{
  "arch": "convnext",
  "model": "image classifier",
  "dataset": "microscope photos of single blood and bone marrow cells",
  "train_examples": 194171,
  "image_size": 32,
  "crop_scale_min": 1,
  "horizontal_flip": true,
  "rotation_deg": 5,
  "cutout": 0.25,
  "targets": ["smear"],
  "num_classes": 2,
  "isotropic": true,
  "norm": "layernorm",
  "activation": "reglu",
  "mlp_ratio": 2.67,
  "inner_norm": false,
  "moe": "top_k",
  "num_experts": 8,
  "moe_every": 2,
  "expert_mlp_ratio": 1,
  "experts_per_token": 2,
  "shared_expert": false,
  "patch_size": [4, 4],
  "conv_stem": false,
  "layers": 14,
  "width": 192,
  "kernel_size": 5,
  "mixing": "cutmix",
  "label_smoothing": 0.1,
  "loss": "binary_cross_entropy",
  "head_dropout": 0.2,
  "residual_init": "none",
  "optimizer": "cautious_adamw",
  "lr": 0.0018,
  "beta1": 0.9,
  "beta2": 0.999,
  "eps": 1e-08,
  "grad_clip": 1.0,
  "gradient_centralization": true,
  "steps": 14900,
  "batch_size": 128,
  "epochs": 9.8,
  "lr_schedule": "cosine",
  "final_lr_fraction": 0,
  "warmup_steps": 740,
  "weight_decay": 0.2
}
Rows from block 11 of a small image classifier, named by matrix and row number. Rows with one number within an expert belong to one neuron, the router's apart. Each number is 500 + 40 x the weight over its row's rms, rounded and kept within 0 to 999. All counts start at 0. Numbers have three digits each. After the name is the row's rms in percent of the matrix's.
Before each expert's rows are labels from the 100 images, of 14976, where the router gives the expert most weight on average: "peak at" is the part of the image that holds the peak. Only what is clearly more common there than usual is listed. The data: microscope photos of single blood and bone marrow cells. In brackets: how many of the 100.
# router: router (model.blocks.11.mlp.router.weight, 8x192), inputs 96-191
# gate: expert gate (model.blocks.11.mlp.gate, 8x192x192), inputs 96-191
# up: expert up (model.blocks.11.mlp.up, 8x192x192), inputs 96-191
# down: expert down (model.blocks.11.mlp.down, 8x192x192, transposed), outputs 96-191

# expert 5
peak at: bottom left (65)
router.5 133:623519481499483579554505522520512509455461510509516465486518507500520490498480494478406472587468519517543506515421549453539542492510544457554494518498469559516515486476481463541449486552547470464515500513514518482532476504502451448571461510441560551400485472493531497528538551495543517534
gate.0 158:509470494529584506456531523463508434521509506507527497485462488517492549490557418437550464532503506496570544519522492512451514487503451442487537408436507437452498531487472494391557536448487544594486558476469505509507546468465533588448483503529483492593529570501508502450440500507465538461
up.0 139:461527534462429475503489487546487555487529508528471539484518530497505471505451595540439544423515470494422455460510485506531476502504575581478471626539501578540486473537521522606465454535489485415505443542495490454502471504522496419540523523475536516412465425482444474526535453497531472527
down.0 134:538520469493496469548560484479501582475540454543529543488526507475526544424429457552479540459518458463501499552506527508505516549508397494406473499414536518458542508484514416452558436491501482476528484478522573503528519477451497476453521528503519598534479412443506469570488458536472468490
gate.1 056:406518493448535487518547501436476503480512521483540524510516480521485538579454579490478603412485535452464467538563499502461501481509545493486483564504474478538481543531455507600520515545548502517475466471472485444465559486465531577438499523547464505488517509448553503450442472542449480459
up.1 050:608466510541485520441503546450478472465495427532472509539484518549478503488472480510504445536526467511537473534489519514520470537468436541491483466532481399484495434513510498388460481492524443480511529621514531506503507469477511443561538501462514486571512538562491356493452504457388535476
down.1 078:482517535530486556549437491496498486497511502495497536491455410526491493519542546409550505578574467502559437471466523543469552490541637436493526477525562478484500544498548583492447510534486496419507542513563505541475450472510482567484518500453521518437502500509488522511520516552551501520
gate.2 082:501534477560483512427442540562465472464423538485523511505502477514476485563486532466480417439532508502520495534496482472433391503511510506462552569482474466510501521495481491523415500587562449516484519500482525552479553488465513477472461502471583526394485510484436423506479447458457521493
up.2 091:542488493474516475501528462449542528525584461540474521499514481548536492473493436561562536489500453489499500494462518536523599499494517478527447446515546540504532483484511485501580487421481511497503495526518512463516459545516472448530542508465442479555489540505523593508511536490544491508
down.2 072:497522528541514564524492480512492477600507490494519536550480443604509472519543503408538495558535499477550499517507477505471556474496640485482543560492526463390479477549525529502481461506528520554439468454453472511515452529517506515377510501465570478456520536503533510429500470524476547474
gate.3 053:559497491439522542516517528450477522514479458532360498422520554551485535485459514429490493487551429478476524513513512478479525510502463504507517571480460474488495439528512484440496520431504465480484510478500522637483557435521540588496513485461470489598510513544478469436511492482498438486
up.3 045:390412580599497486474480453543524513543485536480627509581450497413491447519514548538512478471464568581523503502460464525516471518517535482493518457526555512525515552514483550598501450514447506545495499453485470407505466514480464443442505486544493540425477502420506526555501485503446541503
down.3 043:497506543475476521514460556502479452599495509457552531497487388586507505513535522493599503506566487509534489464488506530485594500521536482532510530566563487405508453524537544504442505512474516475484498481560473582466463495514511508470538472473553551468514464523499479414545471515550503517
gate.4 145:459568501493514474539455509513514468478557550506542485497518477452479454495434417496481516606496511487516529518446521497494524530553535453464533445440498469512537494478458455430517466498523446672506514460463518546535505462488532472529425493506518476523508554480533511459503495518499481527
up.4 164:533448509524483536434539501495495527538444456497488521484481522553528546496570575484487503410503476513512480483523468518512476467458465540519461570562499545485473506512536551563492535472473552332493482561519478442466479523513469537448563522498492521472496438540469485534485483483503521466
down.4 143:532577497547539515468552503471541499511437496508497526509504571389563509528460463536493490541494498462518499547505535493499492509493420468484436467407532594460523519465521443485562441548534520457523502457553512514489451519487418472446523481530460587556505452492571453585490504485467454506
gate.5 089:460598523443521519580491541567517524515525525508557507435473473451500497494448461461555534537463505422524489462396442481525514530537543488457524484448500550497491506496468432440521480479495454644494486508488480470507510466505462478444490504543578482492523500415536487450547504504546452504
up.5 081:495467504535473494344502489473472417514478480528508496513502498603512500488507536493535496419539444602492511530447469527488459466507500566452498555544485527494532469515519595553473517471527544445495525532514500479490472524491520474490495521412500523465519474615488546531444508506559620482
down.5 087:497611557546544478516518517490523474509417487487476503563514432435533501549493465478414557522517467463553511529490479509528519470508471434488439450471563512447494526519510496517497464523442537491540519457576510523495393500486465487453535471505494527537510434500602525519485461466505468527
gate.6 067:459430517529570530515499457520462447480505515514443488523452549503488482491558494486559410434496493459462514504517470502454509452483488471481525397498513498496473509532521536452516542418547500568501595489448531484464531479483531460450534505486560437602490578466505539416483497502476486444
up.6 058:464468496480474528530486512419530511548487488506607525465520467529507508470467558520411570564534488527478499496492541508517453484504515539532472668466519525485532493473492475533529496524496465401470456485541489498499480531474429489547533493451503559476463431543490468536537533508481482561
down.6 086:502556556529427532503496495422497601512520514479479538504483471486523497488536517471474508509516497483564451494438527563425514468553502438490457518477568497411509475486515505542502476546517452511494426512551505525463495438496501498433511523467576528499529490544462518559504487537479422488
gate.7 059:465560437521522539458500516480456486535499484477482536451450445497485518523482522459594498524535564506544452524484443463480549466529480498426499482479530509489488522502488442410472559534423546493505503483497429558544558512529551474448513518543462424544530512530469451432510464487471429467
up.7 053:523341544400503488558530427498505550503510455581609515457468542480480512448532552520529460428501475518396508504437480525491488512473468508543499442519495483537494474407497540535500476510663541560502481482497538593511537475518500442520519453474509482479496408504503564492481501489520513447
down.7 057:518479546510498577612461505486507428567512512419573576571512408605519535539519473447504525518482493473550476521497483490493493503486549480426505525571568489442500479523523524486453503478478506533477491466591544544517517499511531529456504499495573532490495515508520539463480455522473478507
gate.8 109:419561531513540377521472507498487427530489524530599543486436541420492543389539452461554484483499483498595450461487428486494496469456480462430499421463525489484505478449476504426491507484566525560525534460465523502517538452484558437393481484479515379522515541508502484455475530522490568506
up.8 115:512517528486509655478506495468528527463470516512442493510453539546497526501490544516446502453489489516551486477459484503491478451489490501502529553591538593540520497523509592518500507473429494472473504554513495470473485506485388490500524546467549561421480376488420510518473538508500513505
down.8 087:498570486543488512456480493439469563522522503480438469460461425453524504468511473449510484489493491531500448459474499539404525481549478454524445461477514473466522490515539458548454465485475500452469503437597441520507547423519514532476487484494501523494468547485474508466520525569501477472
gate.9 125:488589473487531587443475507496498448468558502521554486469428420557448477520463445466479507607512514491628559546518514527539475536495498498492558438466446456494508488474505429440522479505526539544524524443474495575491487478456563500445485491509491487535464490485474525432474480516463436474
up.9 132:510595472460539559451512495474509487453580487496538489469447437511443475542479433490477500613512517471594547528538540547502487571484495489528577425459433460546505501507526457465537489519538550570500508446492493593517463437480552507440493504474460502539463465448526552439470494531434454472
down.9 113:497499499561482535557435519563472464478494499499508458498427436624495450516525545426512510538541492571514436461458465514436503458524629450509572484600500440521488486521500513554435519538424509473487513531465478466464557484540519533524520450463514450422494530500468493420493546525560543515

# expert 0
peak at: middle right (31)
router.0 096:448533486476504596442491494573502504554538534499467507552495511516482481404479474583534561542487515488374436500562496511496519501535479522385536476493486481473460511520470523395542501453507481491501526451530469418490482504480560475519494515517492448569539555455502516507490495523520540518
gate.0 088:690466469538510437522521554436513449467513456427455480523497439568508512552568491458398427532506532470520436496506534506558469508473449500562505513553514511523477540524520441537498474597458521545501508503447532583515490493515477541501491537510465506485512444471544485594515565491459473489
up.0 082:349517531454499566501470475554531565514520510561559528465504519475502472520494445479670548465498457495554518504500489499457501522503561504425530429410481525529512482512509581409478520397472497506479496551538478445500525516494475448511531508524522464508475545520439538398476466501504491494
down.0 092:575522538480467576426508481389491496551474522397470475484525499495512494464517533456475490467451543518443458522487482536497504469528500478584478636531475484409511537522504503549505475470487509551478504427460476509522481509491535510595469510470593454462534533558477551467515489465556468503
gate.1 077:532517515499502448547512619481521471407482457471474483546575452427507541598514532482475485450484424537499536501427498500497473518463486483517528499477468520508524522573550505564492467493448558523479493588460518511505500507522456502609542527536495524392508578516489487547547489494471494494
up.1 070:507373500497468500461508465491483521507462549502545482536489563505503503434519481508515507497494551481543527489548470485491540541535547498503471463506507532504527493453453601486521524445527416506495440418537467443490518539487555481391440474502483448502510434454518527487524482526509507518
down.1 107:597495560526482582442495469418494520532463538374488466516516432508527489497506506462489520501426525493471499499499485505508501475510522499582464623510530513388472576498477550532510469493452522589453509447487499487545472521519506515533452493496564489464539527561502577463494508452485480491
gate.2 052:520450523513512467512499538445472512510420435494540470500489460434520542565598498447503458513499486546625514510469466503506506517408516470529488528459451553493516492528537521537450514551484520560505473546447512485506537516471447495587507466501519525490455451467484448515493524449462470507
up.2 041:500456541488528550475488555568503470540509524468280521524497521504480499524488505495488520479579478474559501487589495488493518536511572474505530445474464528554508542480471529583538481510396475443532481448484450486527418505501532575528538530457426509421499545470526564470472499534515512489
down.2 089:602508558531478610462495466397488534534459536380444483522513454466522478511490522466483501509435534500465473502505491490495511474506538505545482611520497507390483565497487548530514464494474519617457511449471491480543478514533503526545449501505567487475544532551498572458498516459489498489
gate.3 106:526469522505449482560517525450486455401470445497441522544584453415512494515480557535460467460517494507454598517516571474528438522482476511494507539507466585467512513531492486597466478505539488478507471505525533507503536552474408484501519485517542509420485555541504476524512545462420476498
up.3 090:481484490529564542405491571477488478540435505470490478522415499567510546499486443500562537480474553543560485512490451462459538482490560494520512466472472530475519537442486478543428580514402480577543521463556488426487456477496503599480519530431502431516538433480482502483500441470554553505
down.3 113:585511551526481598443510463387480521551453548393462481507495467472506482515476511482492499489430523486503477515503507510515515457511553493592488626507504481410476541489490576538518452501444511590441522438513496460554463506520511523517449497504556499478548524566494589470494509480500511491
gate.4 095:579501468490456455599534518522515562413469502457431484525536461519460522596492537533441445565480537524416492503519531461520532538515510519576482580523415438511459506530480472606437488608431476448488414495512540529486468491475483519559494539524471523550486406463522476570475517501466456500
up.4 090:384489552502564518430491467466468466547515454539538498498517520532530502389507442508587502398505474483567509549486489536479479456483470455453489462456558565470527489464520538382509518404604547500518581498504475478528513511525501493479539485529517462479511557552512541465488474467557574518
down.4 086:595503549496499582403490492436492493571483535397521466512556503527526494473475487488455522435428531491489472487487476564524482475504509518574485571425534497398480543539501511534506445454506521548488481462516460488546499483484536482537453513489605518464512520555501574495465482454500526523
gate.5 056:545531517476469366630484444523466491446566539528506510506557478501515448485478517482581461538493520518562497504492488479479477451498545505533482500505544524600500493531482529455500478477475457529531443510498544542468530530482515439528504439495487533607477589417449510537529537505384440518
up.5 066:475456488561501601382550531486496535589497469510492521444434474468499572497482491498488502471547477463475526496538506496441526558513466506478493472462484488504474489496520528562477519433458545462461543457524483479541479531519434510428526538515535467440502458610526516495506413513575544465
down.5 072:561523550501485573464476475429476524527506531353453439524509465450509506496497529452498502492423513481475476517510497496485508473512532501580469610535482509346485532503491550520496476477476513576469506437489490504521471499514527538569468498493564478470537528605495572461503505455495474515
gate.6 121:526407518496467483633538533452502564420470530503492461568559513488470503542483532556392467488479509532436522482542537462536473521541541505507458561548479549521497475547483413501498504528496522524455455501532518604534462543538451529534439498493494532481523483433466442591538555544463481508
up.6 111:451514531546519536385511506481486447541491495503536517500495488532518511475518450510522505443502509508526534532487486517426501474479456465533511501484463553449544529507532590522446499480536512533504480502489504489405518439438472525456541498418444486450478502497561523451449455468548617465
down.6 101:557505541519476580415477474463485521536478527400535468500518452511520525498502505472477513482434508493465478475498482511513467462525507500563474639506517518372486546500482564532491472481473531576450480445489514491537491501508497545568469500481581490445549530542489576501484472439479490490
gate.7 046:582471513491529406520532521424507517418438431501409492521511386502527517575510541468426484548497448492549518505540537518486503481503518503479485477517467502482532558571527437493509441553410528488506478544454535468504513503510478497465506537525537553564506497509479519529471503482466505497
up.7 041:463442504481517403514481522497493471504499528574500462431530448622485524572475467498476479406497475502507568505440525505502456473507421491408497485441497580537491511500472535490483489516529568500488410582465557518485514469477508515445488475533491528505480485485570483447497535509503567412
down.7 057:578532496508477556467483442412472534541438513430462461525511465488512522508543530428493517506457521481460471508506484500463491465517476509567482596561451510379486527511499564530497478497514516566461487469438491503522500482513532540585481502466565448463538505518479538424499498468501474501
gate.8 101:546561543469433400526497518468458446471503504540467621500556425449507450558513576492488487525523455505534481541455465505465490533480488487519521458486527488577538448523518469518460496580469425505505467541478520449497564497519479453563511532489502509477506526488436465503551562497430428509
up.8 090:492387454539550559521496554413525554557465505458506492493400506607526548533511466422521502381495563487522538502598467488493535492508500488519516541491482502477447535566516531475502468436487521512493481497504445477467492505461440507484525528463511508499472494508526502466442443501527547473
down.8 106:605530547514464590445512462423487544524445539391449458499502443503521490497514520461505499475438534478469479491492477504482488464508502491557450612530521512392465549496494548564512473494447518558439497436488490485527482506504514509570449500490562476457542514574502567451500492464478444476
gate.9 062:514398486488482436578534434470441451497550536491457531484512500546501501538496536472444481488524496549537457542494454513522502437518519523538512459428531601554469560514463522529530452575501520532474571453488499467489539511499464513558516486450546562353492469498494525484512573516483506492
up.9 070:477609501504529555432450588518554527516471479493553452509499488442498502491519471533553531513470488442477537468521558474484507555470487488458477544551448416464518471498506489452469540434494481501525412537501503490501444492493530479469488519620453431599516525487524471537492451503513488479
down.9 084:652525575511476559507465521423476528545520527364459433489550482436495499480494493458531508547451515505494469463485458508480513461525468517528496601506487501393495538490509509515475493527426504569471527456472453501523497510493490514572496499466551453444535494578509575465483495485546493516

# expert 1
peak at: top right (36)
router.1 107:350456524505540505570497504442509506480520510504512511519511429469485530583578504542511512556533504485526495514505485530419491511525504514444507509502496520485491516505470458564510511507476518570492493531461481552517533525536460527512504492534536488460524447440477470457510552504385510523
gate.0 089:551544495503507578370541554597517469488519460522437478541535480434534488575489476448470507489485482568516514527550478495488486508511505508607516471506424496529524473592542472431520485518454509419500568479491559490523493512507595476447521499530453568573494474559530477539450519524524488502
up.0 084:532507520506506580369534527553511437523539453512450520546495496422504495556502491441493513495513487548508523554545478514487504486512494501589504495491437477548500475565524465414513492495414525432489511463524561468541455502527604481506481495507418570629516514562547482509460530519508509484
down.0 091:540579524497513528471503474559553559474536501511462530579537502371454497566466401580466556540485487510541525507529500479493444518469489529467493501459518489423514491502474458481518472498488498469500532593551504451536481502466494455531501456536476582610537494527519480553412433454453567513
gate.1 020:742436503465526464480460492496479499539484424514523516512508524582469523478542496444577466518516438498451527498533484478527518487454573517507514446521508504396485466491536494478483485511554486495504504524502514550535513497481488520489552502545468486481466523566546478463414532478523590482
up.1 024:690448461463461468506513469466471462444482493493534494489489578489525490496524475441540506564520465477417509512530453524536498545517530525566508403534480485475456540549555503465504486480576497490475534511470526563520519494501547492583494479553488486441495426486500465494461475488476561457
down.1 052:482518562499489456426499487556535545493530509471473512545524496286494478519451432556413503513469522504495521507526487490525410510476497524452466429435531470428522488482486464584511476512503494463477481535558495507502549491480475453541487480537515582543492497575513480607452464417458525479
gate.2 092:609529417504524543408499460650523474527423487467579543488475488495528517459550436504524440520520513548478480505528485447526467493499538475460498523521434493486508489491510443481461513553445495529506490450483528506495497541530531500465483452584526495558479509522479487459498466495495453487
up.2 081:576511382492513528366498417616526467489498480455587531473479498473515505459545464475550406538513512546476466518533509466539459502512515523438496535532477472499519485507529441487483499516418509531510472469473526508523506553521532469479497470598515514551498523505488524464551491496492425485
down.2 085:551606534497498483532510486553534488487560518472489556539559573346476546519517418591388515521501524484555526522517515505527418502467530549497490471431516487437461502500485455532519484485507518471505511515505582465498476472464496444506493481520495519557508486564532422579445510370458521546
gate.3 073:540539419529492547423483501520511505478460472530486522472529513559530493525465448511478447547532529577474529500573460453491447578489546487504490570526433491499487486498514461387482519574473482528489471501509525511515530529499497443398498480447510570421506428512464433508509470481486454472
up.3 075:515475448531470533364484543560478460473497522514534559477481533490498497488456504529551450446525531540542488528545443447489461516513533497446505579538430503489499450518511509425473490553561441532498480565486517501499500500495461424483492479472495545389476409504482452497533488510461560497
down.3 062:565505551494532550499499481480497536462549545448456507583555515434487500510451465594443517543467543475534503538501480458476492512468502559508438535491563472418482519533487453609531492515432543496470516498501493446502496489534505462516454459553484533537493465606532474536465512403443567504
gate.4 159:536410514444542471461485471539516531544535481572383530496474471571507504517572490540444501493529439514381569467489419550463467482454527543573496420570519541530500421529501494542531466479447572469462475513471495489491499475506511592430511482524514571473473486558512497548459482528420483467
up.4 162:506582469584479520475510561453452478491473527435594511522519537465506486470467465470544480509454551498581431550476488464529515526515529466426524551441483545545527551478478505414461504504539432509544484543499478514493550507475531422535480506421488428481527501443512490456538502488519567546
down.4 138:436567548492536480431533535445505524522561533457388487500500529289495514471496455500470483509475557520455523463513506497483516473517496537527484493455487463543519507526500452537499501494455464464484508433490469538490543463530536519563462458519535473474539485554483476563471490505506455559
gate.5 093:480482511480455474427472524564499576514533527533476502480468499531492489535466505521526422457526500525523546524518410495539474488483636514508490538557468449514508422509507478485481493507461496491494467557458515575485517470485468479394513483477448562466486449524483442481479465484482502465
up.5 087:460493465486482489366475538561500541485449480501460517487492443527511496569444498548551466483518494529583538515514433494503455474462595488513486531542487470501497453526516441561469489543531476458492453587440504582484527461492467480418494482492450533442499442581495442478484483482479511485
down.5 071:577477546502516413463525493481507526463522499485475529565535448566507494536440468596440532493501473468498515539508473471515460509480520520460452474434573515434504555506464469525531465513436513511507498560577515459492494495453437474453502470557489643568517476515548515601447478442428518495
gate.6 097:524582424481546393459504507587506462503508471460472465542527497435522543491515451490502511526490536536536541500506551468501471524497589500492491485495517482490473540486521449467497519538463525532497568438533567538523481528496530522493517514507558546468515518499516488459509546490543556502
up.6 096:511603434447513427455484526587499488516528485468439479498505470425493546514516439479518507527490510550542581486511547485481495517519563505474486483508514480496494521491485414494469492558465540550497536464516559537537439510508527550503525531490523515498520474464485483457511521500514556503
down.6 091:523471495468479574559499475582548618508538482541468524525522540426473543533466415519406503483481509531529474505529511482482388496437499535502532442453473461478523442526451460497511498494526511487528473537422517497509553497403506454537554457518520532526499532517506413492442471402467508508
gate.7 047:551459453505486426480499528600494546480544522543509538512563497454496508463489507525521523573510528567488501485572476484560501517503541508446531531580451480508515458518502477391508452537426514535517446544504500524524551530495527421496477501454502575567470459502454426505501485504456465507
up.7 050:500472447504503453498471474587497558510520528546519520521545517450521485467487487532561523581559525575529496496550456486536516503543536496474496563562456464479520441456505488422484447522493514524483454549508520558523525566523534405502498480443511550522494465491453432516499482483421434494
down.7 043:539550530440499508453494499576471543473537516485459454480519549306484508431513512588483452485566481489557481445509515475458457507485523506465474472453561443486530460529496403508458507476516503478531511500501476490503553462493547527534491507498560569500491501560503446594472483494492478513
gate.8 123:510380488488488556491511464574495505544478472534424498499552517477488518582531423487528451434519486569408560494564462531514465516492592502577513528504527501495488470468518489540480557501477535536482410462516493590546525520532505525423506458515453561499480467541480456484498500455492444484
up.8 129:491554442536503480438472518490486506489501528451523511474432549526484499488534581543439524573441565460581505512506562472494501510486487538458476525520505549466529556547523481444499451553539500569535526509505453468468475473483414508598491514412533505380493498484431522500543515532450507504
down.8 106:493552560469525521446522454419516528500575539417542511588538532480475462513451397595455477495446531462496544514520499493571459495445502529493453585459575459490517536486491464537508465485427511506480519505555528489510520497464474504515465497536512575540517525558507466599392499397438551481
gate.9 072:496645474447509488402504490531492514565511484491518519462459431577494480487489493478582521628492511502541488474520497490539494451472423479471542512479448490441453493473472458521487528425428490572493490457517495403507504511517549515446477483491534413642518519505508518421482535489484477512
up.9 069:477584499452553491399500555525481519595511519477557511479412440537502497486463470531566531510495524500562481485515480490541477500488463498425530516504471451447467535493453490521500557449427509577498470494502437472520454478498546530439491491527515428610511517477475547403468463499493485496
down.9 077:548591525495541447548494448544528562455536489548516532581566492369508508510513469583415469531453505508559507501537425489473438541473455518446477413476509470450484493520483469521510479484495510474481472486521550494526512519494475436502492477535475547538530441507548486568440391392484483494

# expert 4
peak at: top left (44)
router.4 069:410526481529502451427492513566497526478512529458491488517536494459515515518410456492547572472505532483494510503501539466420461446506490492411464540471490449439498526496497483409508579497544472503468458529539465595473531489479545547400486497482458480590505581489506473498539447497469470515
gate.0 270:503445519567568477480575533572445467472512524459510487566505530480508513457460454510515522463545504508534539495507499452448421444497493516505490460446553427493443498537453498446501517465519500483481473482523517429484492466478593574465493514483489506578485531519457474511457466475463521466
up.0 306:505556481424425534518405470432557517525484482549486519443494473518484481530547546492476475543454490485455467502502492563547578557504492492493498532568451570510559506458543492550497487520487493514529525514478488561510514533526414419519520476540514477430512475477538523508539533531538474526
down.0 242:526504455501505491506550449407524435600509457559412446550520585548512474447491531521485497489497458511463517506560554474527486530484544547471547486492462507430493447522420463491551506434539529525532549447444480482511512552472438499466527489503573456553487548452506456421474469442403583484
gate.1 108:457519436484480489497441519593486548467473489477440519520523405515502503531524505469595496396503515515478565501518498484501433473510603509470494514490446514444497497452487464561480540589528514522505493549505516525504532527518566444360468490490544538385496433506476435465524514466504473520
up.1 111:544514568503515506495547482406511448513503497546556447468463564464495478460493494553421528562492472467530441515518505521515568521473406493561534485517527501493511509544493500452502478423551496466497506463499485492486480486485429568600526476500454440617510587500552563507446491510484523472
down.1 140:400493546478459506423452530538501573531562507445536433443486479457501518461564453431514481448466519479482466473453511528478510475482485484542493573475468426557536532536495463433504499392586446459520436491457458546498543493506522532406486531510541522473507470528464452537520489491512503501
gate.2 080:531383512502528550453530509403506510515440443552535502454447507581484526539501425514456448499489503497544452481454495512566501497455471479575490500486507538533510494476508478444480520593516545435472572509493519589503502491487465471501499506528483485446503448514522461465448486504517547491
up.2 073:568439459421514553491523508489475476513437469598492518478481422506502493436475443415322486476504517505495434473480476468561560502494474466571509440480490542513496489432504491514499543509561500476495485475494522574500492527491476482524485513561548550459508446562527437514472506521517460514
down.2 089:499570485468515413413448555483488506513498494511575557477422469413476488469616496489430491536533501519511498490475498533549535497519519474422477368425471482472502500473485472471438480550489485413506501406571512505503519480521552524435508531514498523447456535464494539481474545629477436509
gate.3 070:482446506546505483445511571539527476497504556474510529500516441448529487469531502524421446410467549513492504549602423463524515523470535518521539560503543463512478583539557486438546492503459464488457490477477475454490487498458503483478527547578503495579458492386495507542522478522500506492
up.3 082:520557506447463530482479474507479545501514514496466503429491583557489484518518512485639482517496496430533474492361516489457495526536405475456495474497445472514517436448468500561473458526494504447547491527514494448532474499511486459508467456439496517433532553555463464456549490493484489534
down.3 063:628500481523502592566526453479533459471443501605456542502505473463516476487537516488447533535499460521533484540570451473511487511503471498468500402488477535491467568481489493502450497536506514485474444397554536503505428517477491512591495526461491482486425495461510517460441528541504464514
gate.4 060:617482510483483565579504450467510549465467466547568518493467537556500511514541481522438470422488514516482454490449525515559523462462530474579471422508471492533515481529523449523535468547412501481477506453490607520481482496502448533570515503473526564513471432538485424486426514485507436481
up.4 067:484574502526535458464538580542507440464502446422441453544507528462503495524475473519652466564506464503614539516538515528482428522505464497442518460496511461478486533530485556507472508469563545528508468542490412430553547492497647537472524515432448468501511513463487511485522498497504528475
down.4 066:570447497518508408590492531604482475403432481527543574474483527443507533550440511490460536521523487474543524498473483531489463495511519460488495418499580474494501506514538479495510491532443536485512539548574440483486466471445534495547488494465501557461523405504494519584525513529519474499
gate.5 085:635473494507507512464499545580511497476478523509445501570544441470481500493500448509384544482473513513540507448593513520581509508508531490532519569477446512527458462491512519432539516578415474557473561548470522524510501514511501523509496484556442539547490440488471496512488527539530456499
up.5 087:344525486480518481500492428445494495540503465502548479429437573533525506524485529501629472531518462499464482547405513498427476502503439511483495481506520486463567511490507470581456514437602541473524466458529508486519533522502495510468510501449573475451520543508518492508503456461498545520
down.5 075:502557473479480507447476477539490499491432480546504530442482408438516573482529491491462530536519449493563512502515439509487493486516407498422531475483461495494506514481533492515449551514422484399463442371522518538507485527488514521531535507496496463436481520418490498579518520580513419543
gate.6 054:462461473574543536475525545510512406477487531473476506545504402508460486450532460537428492448505550516469480500638498497572518456493496540519565574505499491469458554511494500401561446477404478599475511477534486512487502497470521505482494498528506499569484457460483505496501502498496500504
up.6 059:541545511403477456562507478461493562527519485518500495440506572495531495577483514489559540556511464507478460481392506514487439525516515471488448463498487550514582445460494488585432497483625509413558507490474531461517482485491448462529486490448506518457481559547503499497512502490496551512
down.6 039:565498503544522519465473518479526468477483446545401536489487439373527460521526474478461490453532476515532475530519490507493459483566473499435508443462469474591508532522499474484483499532465514430494472411550516521508451485442514531637523544510443514480510494468476512510463504632513446514
gate.7 063:535445469579492519481509589468502423463471471462539522508533350497493531510550410483431535505498549504492495525584519481561523484495549464543549521493506500468470505560514519407478473516577489618506506564484503567448528498473503569534518495564462541495465464482471491515494471491527471510
up.7 060:390595543425499549529490428492475561501523512576475493408475637476470466473455532524554515488514435457522497461405491517481467518505457489474460502491504517513494426430488493598477504444516505452502518435514487461544448532504463486433480508406490448473510496552500527465497533473488537470
down.7 062:531549454495481456437456479589481444497451460541513514455485482376492511447504479480431507488535486535543498520509485491521480497506419503430522409478473502551512518488532475458471483509498484454534455427485512543493483488470525526617514533470490476496482526458500485533510546612525419525
gate.8 084:541397488527495505454455529543542532426502503481455567533529368525518510561496521444563536422514501508530511487497486485519412476498632507531491541503473508447514499492519501564483487512390499594513497570460533510479538502488536478383501496461503565353495414517451411507513471540505517531
up.8 077:482578526477530482547518472459485469486523492541554443480493596427492504450547500557381465526495489459469489510549521522463537524504380509510537460489509467544478495499501488441510511516592521443485509491504474493502471520502433523602500493605480421660514549538556561470499520471513503465
down.8 082:375514477504489469458463536534466598544548495478557414435487516464500519453555535439460512520467478495470486508426536498484514508516568495543477586429528453545529512528530460534492484449571499506505458493487476485474475494491534549353489501553474500457521444510464485537503523490501485526
gate.9 157:451472463510474470528424541591486524461497505458438516552549410528506524519539479484575464394504527523489529493556497470482416458491571516484526507496485512482506511502511480529504493613477528516533493567462509527500550509516559413381477520503478545405490416490411442504526539491510476518
up.9 151:553537605477521529527543472450496463505522513556553461473480565468473492457473504507440514557503441454488473523490515518501538532487420488554534493484539514529476483517487527486495483430519500493490533456514506496492485466479422577640504495500476453567518572503536562488479511482501535456
down.9 170:412504525473453509442442531524484538534547488445509426429484478474477513450549464452527460426478505493491453471444536532472510474492502474553504551494452417561545516537500464429505511395589440442524451511472476537474555483488530535419501535482535505470511488506426455535534488515520498505